config = dict(
    n_mels=80,
    input='log_mel',
    ema_decay=0.999,
    batch_size=192,
    epochs=140.8,
)
Rows from block 7, named by matrix and row number. Rows with one number belong to one channel. Each number is 50 + 12 x the weight over its row's rms, rounded and kept within 0 to 99. All counts start at 0. After the name is the row's rms in percent of the matrix's.
# convs0: first width-11 conv (model.blocks.7.convs.0.weight, 128x128x11), inputs 32-39, a 11 kernel for each
# convs1: second width-11 conv (model.blocks.7.convs.1.weight, 128x128x11, transposed), outputs 32-39, a 11 kernel for each
convs0.22 096:50 40 28 41 54 47 58 60 45 36 58 53 59 45 43 59 55 23 37 54 51 45 58 45 56 60 65 54 61 65 55 66 57 51 41 58 45 48 31 46 48 53 53 43 46 47 34 57 40 27 51 62 42 67 45 40 38 46 45 48 61 69 42 67 53 41 62 42 35 44 54 36 69 47 54 25 53 44 39 44 68 47 55 53 54 43 51 51
convs1.22 098:36 39 64 46 42 45 25 41 44 65 34 51 38 44 39 34 36 44 54 47 60 34 47 67 56 46 53 54 32 21 39 51 32 53 43 44 58 56 52 46 35 48 53 45 50 44 29 46 52 33 65 41 43 53 56 45 39 28 52 36 49 45 75 48 46 47 55 64 63 42 56 62 31 30 35 43 29 20 77 61 22 36 28 63 49 60 52 45
convs0.23 110:54 42 56 52 40 54 58 24 64 51 46 49 42 34 38 52 46 43 27 45 56 65 61 37 43 35 47 45 49 66 66 40 22 32 52 52 39 77 43 54 61 61 41 34 57 46 22 53 48 51 41 99 71 67 53 32 39 64 74 45 51 60 72 68 75 58 49 48 55 51 45 27 49 24 53 32 45 37 46 42 63 73 68 81 60 54 35 49
convs1.23 111:63 55 51 61 35 39 51 49 45 52 50 44 49 35 30 32 51 67 49 45 51 45 73 34 45 54 44 70 57 61 47 52 51 65 67 57 51 52 44 58 39 27 44 44 24 45 63 31 79 36 34 39 40 56 51 62 57 47 29 35 60 34 38 46 34 45 34 31 22 57 64 63 43 51 57 49 57 53 56 29 42 47 68 28 44 74 40 51
convs0.24 105:41 68 43 65 46 44 30 27 33 69 78 55 56 39 33 51 61 69 39 65 51 49 47 52 53 38 49 47 42 44 40 35 44 43 47 60 76 85 99 69 69 71 62 58 51 39 76 57 57 55 71 55 54 43 57 66 46 55 43 59 50 39 51 36 57 51 52 58 46 57 58 61 66 50 45 46 24 61 56 30 61 51 37 78 66 30 52 64
convs1.24 100:37 40 61 64 40 69 58 42 52 53 35 76 59 33 45 47 41 60 61 31 46 65 50 80 69 54 57 53 54 40 62 63 52 55 55 47 40 39 43 52 31 33 45 62 52 44 45 23 57 52 43 87 45 55 62 17 50 69 41 42 67 52 73 31 30 44 63 39 40 56 60 30 35 49 42 31 53 38 26 50 63 48 65 52 47 55 47 54
convs0.25 097:52 55 37 53 51 70 52 38 54 38 68 36 60 50 66 57 71 59 54 41 50 46 40 64 65 46 65 40 46 32 47 68 47 35 23 40 39 43 40 55 38 52 38 32 44 39 49 50 66 42 40 56 52 47 52 67 53 66 44 56 35 43 82 48 66 74 58 51 51 43 53 41 43 54 39 43 40 46 83 49 52 73 54 58 37 51 36 61
convs1.25 096:59 62 54 50 36 26 56 73 64 38 55 26 54 43 36 46 54 73 61 64 52 49 53 52 51 50 53 29 28 48 50 29 64 51 48 48 51 52 50 60 54 71 58 61 38 57 51 70 73 47 55 70 53 59 58 53 52 45 19 38 41 51 44 41 43 42 67 53 42 76 43 55 49 56 32 49 32 41 49 48 36 26 37 41 54 44 31 62
convs0.26 107:47 70 63 50 44 43 48 55 44 47 53 55 47 55 56 63 52 44 45 36 52 35 50 37 51 30 64 57 32 80 48 58 57 42 48 54 63 53 59 49 43 46 73 33 48 34 44 53 62 57 32 58 50 40 48 56 65 34 66 46 41 58 37 17 49 42 41 29 63 68 59 46 55 59 52 58 59 44 55 35 27 49 30 36 42 39 61 53
convs1.26 105:48 37 75 62 62 64 35 28 66 55 79 44 39 47 63 54 49 54 51 58 31 26 46 54 56 65 56 40 31 48 54 66 55 48 56 73 57 53 54 51 45 54 34 49 51 34 66 31 44 25 55 46 38 36 58 68 34 52 79 53 39 47 49 49 25 54 40 65 39 54 54 48 48 60 50 74 52 53 43 48 44 51 39 62 56 52 42 43
convs0.27 093:62 63 57 46 32 55 46 57 68 49 51 54 54 62 69 38 43 49 59 49 45 66 47 66 47 63 73 45 42 50 45 49 44 54 26 25 46 54 45 58 29 83 30 70 58 43 50 62 55 46 43 50 34 64 71 48 34 52 56 60 49 79 51 39 73 39 56 47 65 52 60 58 44 58 47 54 41 44 59 59 41 57 48 30 54 35 54 40
convs1.27 095:50 49 43 67 56 50 53 58 55 34 63 59 50 56 39 52 37 52 23 45 52 66 51 52 49 43 52 49 71 58 18 49 44 51 49 59 37 50 34 50 50 57 54 66 71 54 37 61 53 32 51 68 57 45 39 45 36 71 34 42 44 48 39 60 48 34 36 39 40 46 37 41 58 62 49 57 44 59 50 37 67 51 64 56 55 69 50 57
convs0.28 093:32 45 50 50 69 16 54 50 49 55 59 63 55 55 56 67 49 67 59 34 53 35 59 59 55 73 52 70 61 64 49 46 49 44 31 71 66 45 59 46 55 29 52 43 50 66 43 54 48 40 56 69 60 49 62 41 31 45 48 51 70 49 54 41 66 61 30 30 57 49 45 46 54 52 55 51 50 47 45 39 35 38 39 53 44 52 58 48
convs1.28 094:40 45 52 52 41 54 44 74 63 63 49 59 59 84 63 47 69 43 45 57 45 40 52 48 56 55 58 51 53 64 41 34 52 36 35 39 40 48 35 42 35 36 38 57 33 67 50 51 61 57 41 42 57 38 38 51 19 45 60 42 55 44 41 56 50 30 51 48 57 57 63 41 41 61 52 57 61 59 51 36 34 43 67 48 46 51 46 49
convs0.29 103:55 52 32 80 51 58 33 60 37 24 42 43 56 47 49 45 35 71 65 61 52 43 47 58 36 69 54 57 62 57 64 25 29 58 66 37 39 48 52 45 64 51 64 60 37 43 43 30 47 71 46 57 73 55 58 51 76 53 34 31 65 49 55 43 56 50 33 46 84 40 26 44 42 47 46 35 59 49 52 71 42 47 46 62 46 52 45 44
convs1.29 104:47 45 44 35 76 39 45 68 66 28 51 42 42 49 48 50 46 52 40 52 48 38 59 56 31 44 49 32 60 48 45 59 54 67 51 66 66 65 53 60 48 69 46 44 56 71 28 73 53 34 37 48 33 40 44 53 29 50 35 49 48 53 45 52 53 68 30 32 43 56 58 57 43 56 57 33 31 21 37 47 42 62 48 47 51 37 36 50
convs0.30 101:50 50 41 39 39 73 61 54 48 37 67 62 36 44 50 64 72 55 32 72 41 52 56 57 42 54 44 45 41 34 32 49 46 40 28 54 66 59 63 61 43 44 66 57 40 49 67 47 51 42 42 53 45 49 54 40 56 60 35 48 59 50 77 73 47 42 64 65 53 52 31 66 48 97 31 55 37 50 27 57 35 46 36 30 54 36 52 59
convs1.30 105:50 47 65 51 58 47 49 65 56 57 45 53 53 47 56 47 20 67 68 54 65 49 43 67 72 51 58 42 45 51 50 42 49 35 48 27 41 39 65 54 52 53 57 47 44 56 64 40 54 40 34 53 34 42 38 26 33 23 35 51 71 78 35 53 46 49 43 42 64 27 58 48 47 35 43 41 47 54 67 74 50 65 44 57 43 46 66 63
convs0.31 090:42 19 47 49 63 70 41 65 37 42 58 26 46 44 50 41 38 59 59 40 46 62 55 55 65 64 54 70 65 55 42 56 48 48 55 63 40 64 69 50 43 63 37 46 53 48 37 59 63 48 47 48 49 47 46 59 52 78 64 71 39 48 39 58 29 48 35 47 40 47 55 35 38 48 46 39 54 41 44 60 51 60 44 61 41 50 49 73
convs1.31 092:68 41 73 36 57 45 94 75 51 77 65 40 53 47 43 29 43 54 46 62 48 53 36 59 42 62 47 65 56 55 64 58 46 38 57 66 46 42 55 43 50 47 46 46 44 43 45 52 44 58 56 65 37 51 58 52 52 46 69 56 64 50 32 53 51 50 39 42 51 51 64 65 51 50 39 46 57 43 45 56 26 44 50 40 43 41 60 69
convs0.32 094:59 14 46 60 45 52 61 66 49 50 72 40 41 56 37 46 52 33 50 47 51 54 49 41 62 61 74 60 75 57 47 47 43 60 35 52 42 37 43 33 57 59 69 43 36 43 56 42 35 51 60 57 37 44 50 39 35 43 55 60 41 38 53 41 40 54 57 56 63 56 72 56 58 60 62 43 46 45 59 45 77 60 49 30 53 40 56 36
convs1.32 091:44 68 34 52 35 35 71 54 51 40 43 62 41 76 55 55 42 48 49 39 35 18 59 55 54 56 50 60 67 45 62 47 37 22 58 42 42 32 48 64 44 46 51 41 74 45 65 40 39 46 43 34 21 37 60 54 53 36 46 51 27 62 46 38 43 74 76 45 39 61 57 54 17 31 65 77 40 43 50 55 30 53 57 41 49 63 60 56
convs0.33 105:39 65 59 42 55 44 60 63 65 64 43 51 58 44 33 43 69 30 54 49 56 46 39 61 47 46 48 46 48 53 26 45 68 42 57 52 56 45 30 53 41 32 18 64 54 60 42 47 62 45 58 43 61 40 47 45 66 51 63 55 55 58 46 73 39 58 48 51 55 47 50 27 52 41 50 52 46 64 48 47 68 61 44 45 34 59 81 30
convs1.33 103:49 43 26 49 70 63 51 64 59 33 59 38 51 61 45 54 38 66 60 42 48 48 59 57 48 45 29 35 54 53 58 51 54 42 54 43 64 76 26 47 59 38 38 36 47 34 40 53 53 51 64 58 42 46 50 54 49 40 52 44 52 53 63 57 37 61 59 72 20 73 52 33 50 32 63 76 69 35 26 36 36 74 56 51 39 41 40 41
convs0.34 096:63 33 54 59 26 38 55 30 60 30 56 61 45 48 36 60 65 51 38 65 60 48 41 56 54 47 39 52 40 77 55 27 53 51 53 71 52 60 49 39 36 61 52 80 66 66 54 44 59 53 52 60 75 53 79 29 56 44 60 58 45 56 46 41 69 62 66 39 45 44 51 64 40 58 56 55 62 58 47 65 49 73 69 51 47 65 47 43
convs1.34 096:49 71 50 43 50 52 40 19 36 63 49 25 31 54 53 47 38 37 69 40 62 39 70 39 48 55 44 37 37 44 58 39 52 61 37 63 39 51 42 54 50 53 60 72 36 52 34 23 45 60 57 55 65 28 30 63 34 31 58 50 73 49 46 60 42 46 44 61 79 61 46 42 54 39 64 49 52 70 53 51 41 37 58 26 49 47 40 38
convs0.35 097:39 72 65 41 44 52 50 64 43 48 49 56 76 69 51 53 65 65 70 41 48 42 47 49 58 52 71 38 46 55 35 35 48 46 28 48 36 37 39 27 27 31 56 56 73 59 34 49 48 53 57 46 52 54 49 52 39 77 59 47 51 55 51 60 62 46 36 50 39 67 56 51 44 61 53 49 36 58 30 49 48 52 48 60 44 62 43 47
convs1.35 095:51 22 29 51 52 42 50 57 48 36 58 61 49 45 30 32 35 57 49 46 66 46 45 59 38 48 53 65 57 68 53 54 52 43 63 35 67 58 80 42 35 53 39 48 34 46 35 36 56 47 46 50 61 62 80 31 37 65 48 64 58 41 60 38 56 37 64 46 49 62 32 49 42 27 32 30 39 54 50 67 66 40 66 51 57 46 47 66
convs0.36 099:55 84 53 09 48 40 47 89 35 57 45 42 28 40 50 33 73 36 36 40 48 58 42 51 43 62 48 64 51 52 62 44 49 43 28 51 66 76 42 45 70 45 51 64 45 52 57 39 49 49 49 67 61 28 58 51 47 55 54 52 25 50 74 53 59 39 57 76 58 47 36 38 74 66 88 71 40 36 42 62 51 46 34 45 47 60 74 42
convs1.36 102:53 64 66 45 68 36 53 39 66 31 60 53 46 51 55 53 25 70 56 25 36 49 41 58 52 73 62 43 59 66 42 35 46 58 49 45 44 44 39 31 64 35 47 46 58 62 68 44 36 51 40 50 53 53 61 50 42 71 46 53 71 53 49 41 49 53 65 32 17 53 34 49 67 35 44 46 55 33 39 30 53 42 65 50 31 45 44 56
convs0.37 110:69 43 70 39 36 30 45 38 46 40 43 46 45 50 37 53 43 52 47 64 59 56 69 69 36 67 42 72 60 72 73 48 41 49 67 44 74 52 45 41 47 45 64 64 55 48 64 55 42 50 51 44 47 56 48 58 81 51 49 41 49 47 57 54 61 57 51 56 59 57 66 47 46 58 76 36 44 51 26 32 39 27 47 48 59 42 47 41
convs1.37 105:32 44 51 51 38 50 36 49 53 66 40 43 51 60 37 46 60 42 57 59 59 58 60 66 63 17 23 68 63 43 48 63 40 46 52 45 43 70 59 50 40 56 61 49 48 51 51 45 59 47 47 42 51 60 50 56 45 39 51 56 42 33 72 48 36 82 49 47 47 49 37 42 61 59 43 70 46 61 61 34 54 55 48 48 59 38 51 74
convs0.38 105:42 39 57 51 43 64 53 51 54 56 53 50 55 86 56 47 57 63 42 56 49 52 55 69 41 34 37 22 24 54 44 43 44 43 51 48 71 67 50 75 62 39 53 66 45 60 79 60 60 56 41 77 44 63 53 44 56 41 60 48 55 56 55 44 41 45 47 41 65 55 58 52 55 52 40 36 50 54 44 52 53 42 30 41 25 45 52 69
convs1.38 103:61 55 53 34 38 71 71 49 60 44 55 63 55 51 72 37 40 45 67 34 53 62 70 09 49 64 93 92 68 59 32 47 67 62 55 48 66 38 60 68 37 65 64 60 35 56 62 36 38 33 50 42 76 55 54 67 56 53 44 84 39 56 53 38 49 63 44 42 43 52 50 47 54 54 47 48 61 55 41 51 49 54 59 46 27 58 52 53
convs0.39 100:50 45 47 53 63 65 48 51 73 65 54 54 56 35 59 36 45 65 25 67 47 46 63 55 55 57 51 24 52 63 50 41 63 45 62 31 26 49 61 31 66 62 51 49 58 47 33 36 35 42 58 53 42 49 47 51 50 56 34 38 58 59 60 60 47 58 38 40 63 65 55 63 36 65 42 43 60 30 62 69 62 55 60 53 50 47 56 70
convs1.39 103:43 63 42 49 41 28 67 34 56 59 45 61 60 48 61 45 39 49 45 40 47 56 51 40 54 63 73 19 26 51 72 51 59 41 48 54 48 37 54 46 48 52 44 49 49 50 43 55 45 47 47 38 23 57 53 52 46 39 43 40 30 27 49 39 37 35 68 72 64 51 62 50 50 44 53 60 78 58 56 45 30 41 46 52 29 32 54 42
convs0.40 097:40 89 37 61 56 73 54 40 47 53 58 31 36 41 47 56 36 60 56 65 51 56 55 48 54 53 29 48 35 48 63 78 52 49 55 39 49 35 36 43 49 40 52 30 44 49 63 50 56 50 54 53 57 27 35 52 59 57 67 31 32 48 54 47 46 45 50 46 51 39 61 59 42 57 53 79 43 43 67 25 52 35 49 47 52 63 61 46
convs1.40 102:62 38 39 68 65 63 48 55 56 55 55 45 34 37 62 51 41 32 50 65 60 51 32 39 53 47 38 40 36 49 34 62 48 41 48 71 37 44 67 45 35 48 43 56 55 48 29 56 38 60 60 29 40 58 69 37 37 40 63 32 57 64 42 33 49 96 79 66 76 31 59 37 48 57 66 63 63 42 40 50 47 43 53 59 50 58 47 47
convs0.41 084:50 72 59 38 41 36 43 47 53 63 53 59 34 51 59 54 43 47 38 28 62 39 27 29 49 38 51 44 43 44 39 29 62 55 55 46 63 63 56 46 47 60 43 64 30 55 49 58 50 36 43 35 38 45 54 57 52 47 40 38 49 56 59 62 67 70 49 61 46 69 56 52 48 40 68 44 31 60 60 39 44 61 54 62 41 62 46 55
convs1.41 087:30 43 70 60 52 41 53 54 50 43 31 64 47 59 61 44 50 47 27 54 55 33 55 54 60 73 58 51 48 60 41 67 47 65 51 47 55 61 39 50 48 63 44 48 57 40 53 39 36 44 44 36 37 40 48 29 58 42 42 31 50 52 52 59 56 60 45 57 43 55 47 55 49 45 44 48 54 59 45 42 66 43 48 55 54 38 39 47
convs0.42 093:45 44 21 32 59 37 49 47 40 58 50 52 42 65 32 48 66 39 56 51 49 20 54 54 05 38 37 60 64 68 52 42 49 48 57 44 30 47 43 36 54 54 59 51 31 32 43 46 37 34 60 56 47 77 57 54 49 40 40 56 49 43 40 38 29 46 56 64 63 57 50 39 67 49 56 45 43 51 61 40 44 48 45 51 53 58 39 55
convs1.42 091:44 44 34 32 35 57 39 58 40 49 53 41 57 73 32 54 31 25 40 63 47 67 62 53 67 64 55 74 53 44 51 48 41 49 50 53 57 50 50 67 54 50 35 62 62 67 46 39 36 38 51 44 55 56 50 77 52 30 52 44 42 56 36 48 40 24 57 63 61 61 46 46 50 67 47 49 43 72 62 46 44 56 60 55 57 40 48 64
convs0.43 094:55 47 45 47 51 71 57 55 50 53 71 38 52 38 36 45 42 55 46 78 49 45 41 54 66 56 39 38 60 57 48 56 54 73 44 43 38 56 18 42 59 48 56 43 52 60 47 45 53 52 53 40 53 60 63 42 45 69 70 56 38 55 60 37 67 66 29 54 52 56 44 53 45 44 54 46 30 66 51 53 86 61 50 72 60 52 57 55
convs1.43 093:45 58 17 53 53 28 72 77 53 84 38 53 37 51 57 57 48 61 36 32 38 63 59 52 52 72 66 35 52 69 50 50 45 31 49 34 32 34 42 39 51 31 54 33 39 65 51 58 62 37 33 46 75 65 59 61 50 56 40 55 39 53 35 40 37 39 45 54 57 47 50 62 33 35 62 45 60 45 52 44 60 56 50 37 49 65 30 51
convs0.44 103:69 66 52 38 38 41 44 56 47 39 26 45 57 57 66 42 55 65 39 38 32 65 59 44 50 37 53 30 31 39 52 47 52 43 52 57 68 33 47 45 63 48 31 24 34 29 31 61 60 29 42 56 62 43 35 53 59 55 55 21 67 44 38 54 64 47 45 51 42 60 51 45 42 27 55 68 63 44 46 63 52 56 50 54 48 53 32 46
convs1.44 099:71 54 38 41 56 60 62 66 78 53 40 37 50 52 67 48 35 16 44 27 50 38 65 41 40 51 54 45 43 24 28 57 48 54 50 49 47 35 56 53 65 56 33 68 37 48 39 29 50 46 35 51 58 48 66 62 45 38 38 52 31 62 42 48 45 67 40 30 45 21 47 54 59 51 53 38 58 37 46 56 47 35 29 32 56 39 52 74
convs0.45 098:47 66 52 62 52 52 58 52 46 52 57 51 40 80 36 54 49 82 47 42 46 26 50 66 58 62 50 61 60 67 69 60 44 44 65 37 46 74 43 63 85 42 79 32 62 50 78 52 34 59 46 68 84 43 50 69 49 37 51 60 60 66 62 46 50 49 37 54 53 35 42 52 67 79 35 50 41 46 60 50 39 45 43 48 38 60 63 54
convs1.45 096:57 51 50 42 48 48 60 43 32 49 58 47 48 49 57 31 45 37 42 29 72 57 61 57 59 29 56 37 47 46 55 52 48 53 60 34 61 49 33 54 65 43 61 45 47 32 43 43 38 53 56 53 39 42 41 51 32 44 52 38 30 48 37 57 77 28 47 46 55 57 74 72 41 62 53 31 65 78 44 64 65 56 51 66 68 53 35 67
convs0.46 100:39 67 42 52 50 51 41 48 32 35 50 39 64 40 64 49 34 43 30 44 46 59 70 57 54 20 47 72 49 56 48 47 55 41 42 60 43 42 48 40 54 48 37 49 59 50 58 42 41 78 71 23 41 41 50 57 64 40 68 50 40 47 57 37 45 58 50 61 51 51 61 66 54 46 77 60 38 58 54 57 45 49 55 53 50 35 55 59
convs1.46 100:46 55 56 40 56 71 39 31 52 55 35 38 49 37 50 51 63 61 47 60 49 44 48 71 65 57 71 67 43 45 46 54 52 58 50 48 67 48 53 38 48 42 58 46 43 54 47 54 42 45 55 44 46 47 45 37 40 46 52 34 65 44 38 36 47 30 36 62 63 58 76 46 57 47 62 33 51 38 52 58 47 49 53 44 49 54 40 58
convs0.47 093:46 35 52 57 65 54 71 42 51 54 51 45 88 58 46 46 42 42 49 50 49 48 52 48 55 50 30 42 39 65 24 49 61 35 73 46 66 51 77 54 58 38 38 62 57 50 46 53 54 40 51 51 48 43 45 55 61 61 50 55 60 67 52 78 62 50 61 47 52 53 65 55 64 63 68 57 57 50 40 42 51 45 61 55 49 50 54 36
convs1.47 100:63 66 28 73 39 49 62 49 41 53 59 51 68 72 55 72 50 57 34 28 39 70 53 50 33 39 52 56 33 54 68 61 39 59 50 49 37 49 54 38 56 39 42 40 66 53 63 67 50 37 54 43 64 40 47 61 64 49 56 45 47 49 80 70 54 41 33 27 51 53 49 35 52 67 52 59 71 55 46 45 50 59 62 37 29 46 60 53
convs0.48 094:60 31 38 56 49 33 41 37 52 42 49 54 62 46 65 42 49 64 64 47 38 67 52 21 40 50 56 63 55 61 56 54 68 45 34 44 57 60 50 34 71 53 53 60 43 44 49 49 60 69 59 49 54 72 69 53 47 62 45 45 44 45 68 46 48 64 79 39 49 47 51 50 44 27 69 60 45 44 49 50 63 38 44 48 55 37 53 56
convs1.48 099:52 59 58 57 38 38 45 41 54 49 60 43 49 56 56 67 54 59 41 44 40 39 62 57 49 38 52 54 71 61 45 53 39 44 48 41 63 76 53 60 53 35 47 51 30 31 44 50 38 42 60 64 46 75 40 80 79 55 30 30 56 32 53 60 34 58 50 49 53 62 49 32 38 61 57 52 45 40 55 50 56 72 57 51 41 57 54 50
convs0.49 106:53 44 50 60 35 80 40 66 55 29 68 52 38 63 32 45 34 29 61 46 46 52 50 33 72 71 63 57 37 44 52 53 70 32 70 35 77 32 42 49 58 52 46 43 54 35 51 39 50 59 38 46 37 41 42 32 39 55 46 56 56 24 55 67 53 35 50 58 66 59 69 51 68 42 55 50 56 63 49 67 76 65 50 49 52 32 25 37
convs1.49 106:49 64 53 42 69 47 63 35 46 57 60 51 49 43 43 57 54 36 58 32 54 50 54 46 28 30 54 66 67 54 55 49 51 50 61 34 54 46 49 53 56 59 64 36 69 44 53 38 34 42 46 48 41 69 51 36 28 36 40 64 43 56 49 57 41 64 34 62 60 67 38 66 31 51 35 41 50 54 75 48 57 46 22 40 38 36 40 57
convs0.50 112:51 55 53 41 54 61 30 62 64 40 47 49 59 49 80 52 59 61 40 49 40 60 37 39 55 51 21 46 41 28 34 57 40 55 60 57 25 53 50 65 45 52 42 46 54 44 37 65 31 71 78 78 67 52 54 49 54 32 52 53 41 58 51 43 55 73 54 60 44 68 71 68 53 40 54 51 51 53 36 47 47 62 38 32 53 41 51 49
convs1.50 109:44 40 52 27 44 47 53 37 33 40 53 56 40 49 43 44 48 55 59 64 40 39 52 53 55 75 82 63 59 35 33 50 49 29 32 51 47 58 46 49 49 75 59 19 40 50 43 65 80 69 44 61 61 36 52 53 57 56 43 35 46 61 54 58 51 72 41 53 61 29 44 53 61 44 35 63 53 54 47 50 48 32 51 52 63 41 42 65
convs0.51 097:43 39 70 27 47 48 49 50 54 45 35 45 45 36 53 54 64 41 31 35 67 66 34 50 67 59 51 44 55 63 45 59 74 20 57 51 52 53 42 47 59 48 50 56 45 43 54 49 29 51 59 67 49 40 42 42 69 60 52 35 61 76 49 54 53 32 49 42 47 68 62 44 66 52 45 69 81 42 46 42 44 61 44 49 36 69 55 34
convs1.51 102:60 30 49 52 80 57 51 62 58 56 45 46 37 51 61 55 52 55 47 53 37 71 43 45 34 64 54 43 58 56 53 45 49 58 46 52 44 61 53 43 57 47 55 44 44 65 48 64 53 57 69 49 53 45 44 58 42 51 56 26 63 66 62 56 53 39 32 51 44 55 55 56 41 45 48 51 61 32 31 54 61 52 81 47 58 57 48 32
convs0.52 098:38 50 31 42 50 56 71 69 56 71 26 56 52 55 36 37 44 33 57 38 50 82 79 35 48 42 52 70 42 48 52 55 56 28 53 42 47 72 59 44 61 49 60 50 58 35 56 75 53 31 49 35 46 21 47 28 60 54 51 62 62 55 29 36 60 38 44 45 36 52 52 45 70 51 51 42 47 48 40 36 38 58 42 48 52 42 60 68
convs1.52 099:66 41 69 52 41 41 47 50 50 37 56 41 58 44 38 29 29 52 49 34 57 54 65 40 73 72 40 59 55 49 49 33 58 51 51 20 38 51 46 34 52 58 66 51 43 50 61 59 55 42 42 64 58 73 39 56 45 62 52 38 56 46 46 66 32 47 57 51 57 51 29 57 35 52 53 60 62 56 57 79 45 43 54 62 52 43 56 40
convs0.53 099:36 74 42 42 42 44 49 39 32 59 48 70 41 49 52 38 31 36 33 48 53 64 40 34 68 47 52 35 50 46 46 40 61 44 57 69 46 32 49 49 50 50 30 38 49 29 47 39 45 45 51 40 27 26 46 33 53 42 26 40 41 64 43 49 48 46 26 65 80 44 61 54 45 27 34 47 44 56 57 70 52 29 64 58 67 75 32 47
convs1.53 100:50 40 44 59 61 41 53 48 53 24 59 55 71 32 38 45 26 47 25 50 64 41 81 39 41 56 58 51 53 49 65 46 52 65 60 61 57 63 65 52 67 47 45 68 36 87 55 78 48 57 39 43 25 60 58 45 47 36 52 45 45 61 83 27 45 20 58 37 31 59 40 55 49 48 40 31 55 66 59 44 60 43 54 63 56 51 42 38
convs0.54 101:65 64 76 72 80 70 44 46 29 40 56 52 44 38 51 41 52 85 49 46 58 74 50 45 20 43 56 59 46 58 38 43 78 53 36 68 60 26 52 47 62 70 19 37 44 52 43 52 59 59 45 68 66 44 67 47 60 56 35 57 37 45 55 50 37 52 49 60 49 52 46 62 48 46 53 30 42 51 43 51 47 47 40 64 46 63 49 56
convs1.54 107:15 63 48 40 74 74 30 48 63 46 34 36 47 42 43 05 23 46 44 72 43 54 75 57 58 48 50 48 44 36 40 58 52 39 38 51 54 50 53 47 50 53 52 30 18 53 36 46 49 46 76 59 59 41 59 33 45 61 22 48 73 44 43 09 49 66 44 64 43 45 42 48 58 59 51 49 38 45 57 67 54 40 37 32 49 49 31 53
convs0.55 103:60 21 48 55 60 49 61 39 35 56 77 38 32 35 46 51 30 53 46 50 52 39 47 50 41 55 62 54 51 63 50 52 44 39 35 40 31 65 45 32 60 50 74 45 54 45 47 48 29 37 73 44 41 53 35 36 26 40 38 53 35 61 43 40 43 63 67 65 38 43 43 56 51 36 62 53 43 49 91 57 48 42 55 53 79 58 56 33
convs1.55 104:32 63 68 49 35 77 45 27 64 67 20 79 34 60 45 64 63 51 46 53 27 37 50 62 39 69 71 36 29 44 44 64 73 49 55 48 52 51 59 76 61 54 47 48 47 52 56 72 47 34 50 63 26 43 41 42 74 39 60 71 49 45 44 71 43 66 45 44 56 70 41 64 50 50 55 31 54 42 42 35 34 48 43 64 57 47 44 72
convs0.56 099:65 59 38 52 60 67 42 55 38 56 49 53 27 46 36 48 22 44 67 79 45 57 61 63 38 60 50 34 51 45 68 63 34 44 54 50 53 41 34 56 50 58 61 43 50 50 46 50 67 44 47 43 22 52 32 33 30 39 56 58 50 28 61 37 50 68 62 35 50 57 48 54 69 48 53 55 72 62 49 52 52 51 50 56 35 66 52 55
convs1.56 099:46 31 50 39 55 32 51 71 44 32 45 51 75 39 36 39 48 46 66 61 41 48 46 41 64 56 64 48 47 39 28 56 44 54 52 75 50 58 44 56 61 57 61 54 44 45 29 37 49 49 36 49 38 49 52 43 49 48 42 72 76 40 55 76 64 41 55 40 55 43 52 55 48 48 47 67 45 33 53 20 60 28 70 53 48 52 60 53
convs0.57 106:34 60 71 50 57 48 62 72 61 53 63 53 46 44 32 55 65 53 34 67 53 47 37 35 53 61 61 33 64 63 51 49 58 37 59 46 42 19 47 33 45 66 45 41 53 63 60 66 63 31 61 60 57 27 46 27 46 53 54 55 61 25 60 58 47 46 37 41 65 48 63 39 79 43 61 67 61 77 56 39 75 56 38 38 46 56 53 49
convs1.57 106:34 50 54 46 40 52 61 53 57 48 55 51 31 40 64 62 33 36 56 31 46 62 39 48 50 60 58 27 67 51 48 34 57 49 39 47 43 68 50 62 36 54 58 50 44 35 38 45 50 54 43 41 36 59 50 64 37 48 56 67 65 40 58 58 40 46 35 52 54 48 42 36 47 71 44 33 55 20 42 34 75 49 55 36 39 64 47 39
convs0.58 101:43 38 70 53 54 59 47 60 47 60 41 21 42 54 42 59 30 52 30 54 50 35 38 32 34 51 83 52 46 61 73 50 57 38 26 49 50 63 62 51 27 49 74 62 58 47 57 61 52 60 58 52 49 28 48 31 54 68 60 38 44 42 53 37 53 57 41 42 42 57 61 35 40 48 56 51 58 60 74 45 63 50 25 43 43 32 36 51
convs1.58 105:74 33 43 43 34 36 39 60 46 35 44 68 33 50 57 59 55 33 28 47 50 62 72 39 44 55 42 45 73 60 28 53 67 58 48 69 46 47 73 61 59 53 35 56 62 65 44 58 57 42 52 52 55 52 47 48 34 52 53 72 51 42 32 58 33 49 59 53 50 60 60 20 38 61 42 46 55 57 64 59 49 73 51 58 40 40 53 72
convs0.59 106:30 65 48 32 23 77 33 36 36 71 57 48 66 48 45 63 53 49 40 47 56 32 45 60 37 51 82 37 32 50 43 62 52 42 42 58 41 58 38 42 73 37 63 62 58 41 23 52 35 41 46 55 56 45 29 56 61 59 36 26 32 18 44 53 62 50 38 42 72 39 66 46 64 56 41 44 41 42 49 59 44 43 67 60 67 54 57 63
convs1.59 109:51 50 71 52 61 22 74 58 24 59 41 31 26 72 60 41 54 45 51 41 41 42 41 46 48 47 47 29 63 72 42 45 39 53 50 55 52 42 31 44 39 59 47 45 52 39 25 59 63 48 54 41 68 70 37 64 49 70 29 39 24 57 73 45 65 46 45 64 66 46 47 64 72 54 34 52 49 47 39 45 41 46 28 72 73 48 68 48
convs0.60 091:55 51 53 57 52 72 73 48 52 56 34 47 60 46 63 40 58 53 40 74 40 42 47 60 64 52 55 53 46 54 48 61 41 59 20 49 46 21 73 53 41 32 36 34 47 43 45 51 65 44 51 47 45 49 43 37 61 57 35 56 65 61 59 59 38 43 46 10 48 54 39 60 53 30 45 46 47 53 33 53 63 52 56 52 42 42 45 59
convs1.60 099:51 35 31 72 27 53 69 28 66 36 67 46 46 31 64 43 38 53 37 64 52 46 44 69 59 46 41 44 58 51 50 67 33 36 45 52 50 54 30 29 52 57 37 57 56 38 39 47 41 38 35 44 49 53 57 58 75 56 60 38 57 40 39 64 62 65 75 57 49 57 53 34 55 48 44 55 49 55 61 49 42 48 55 48 34 47 43 52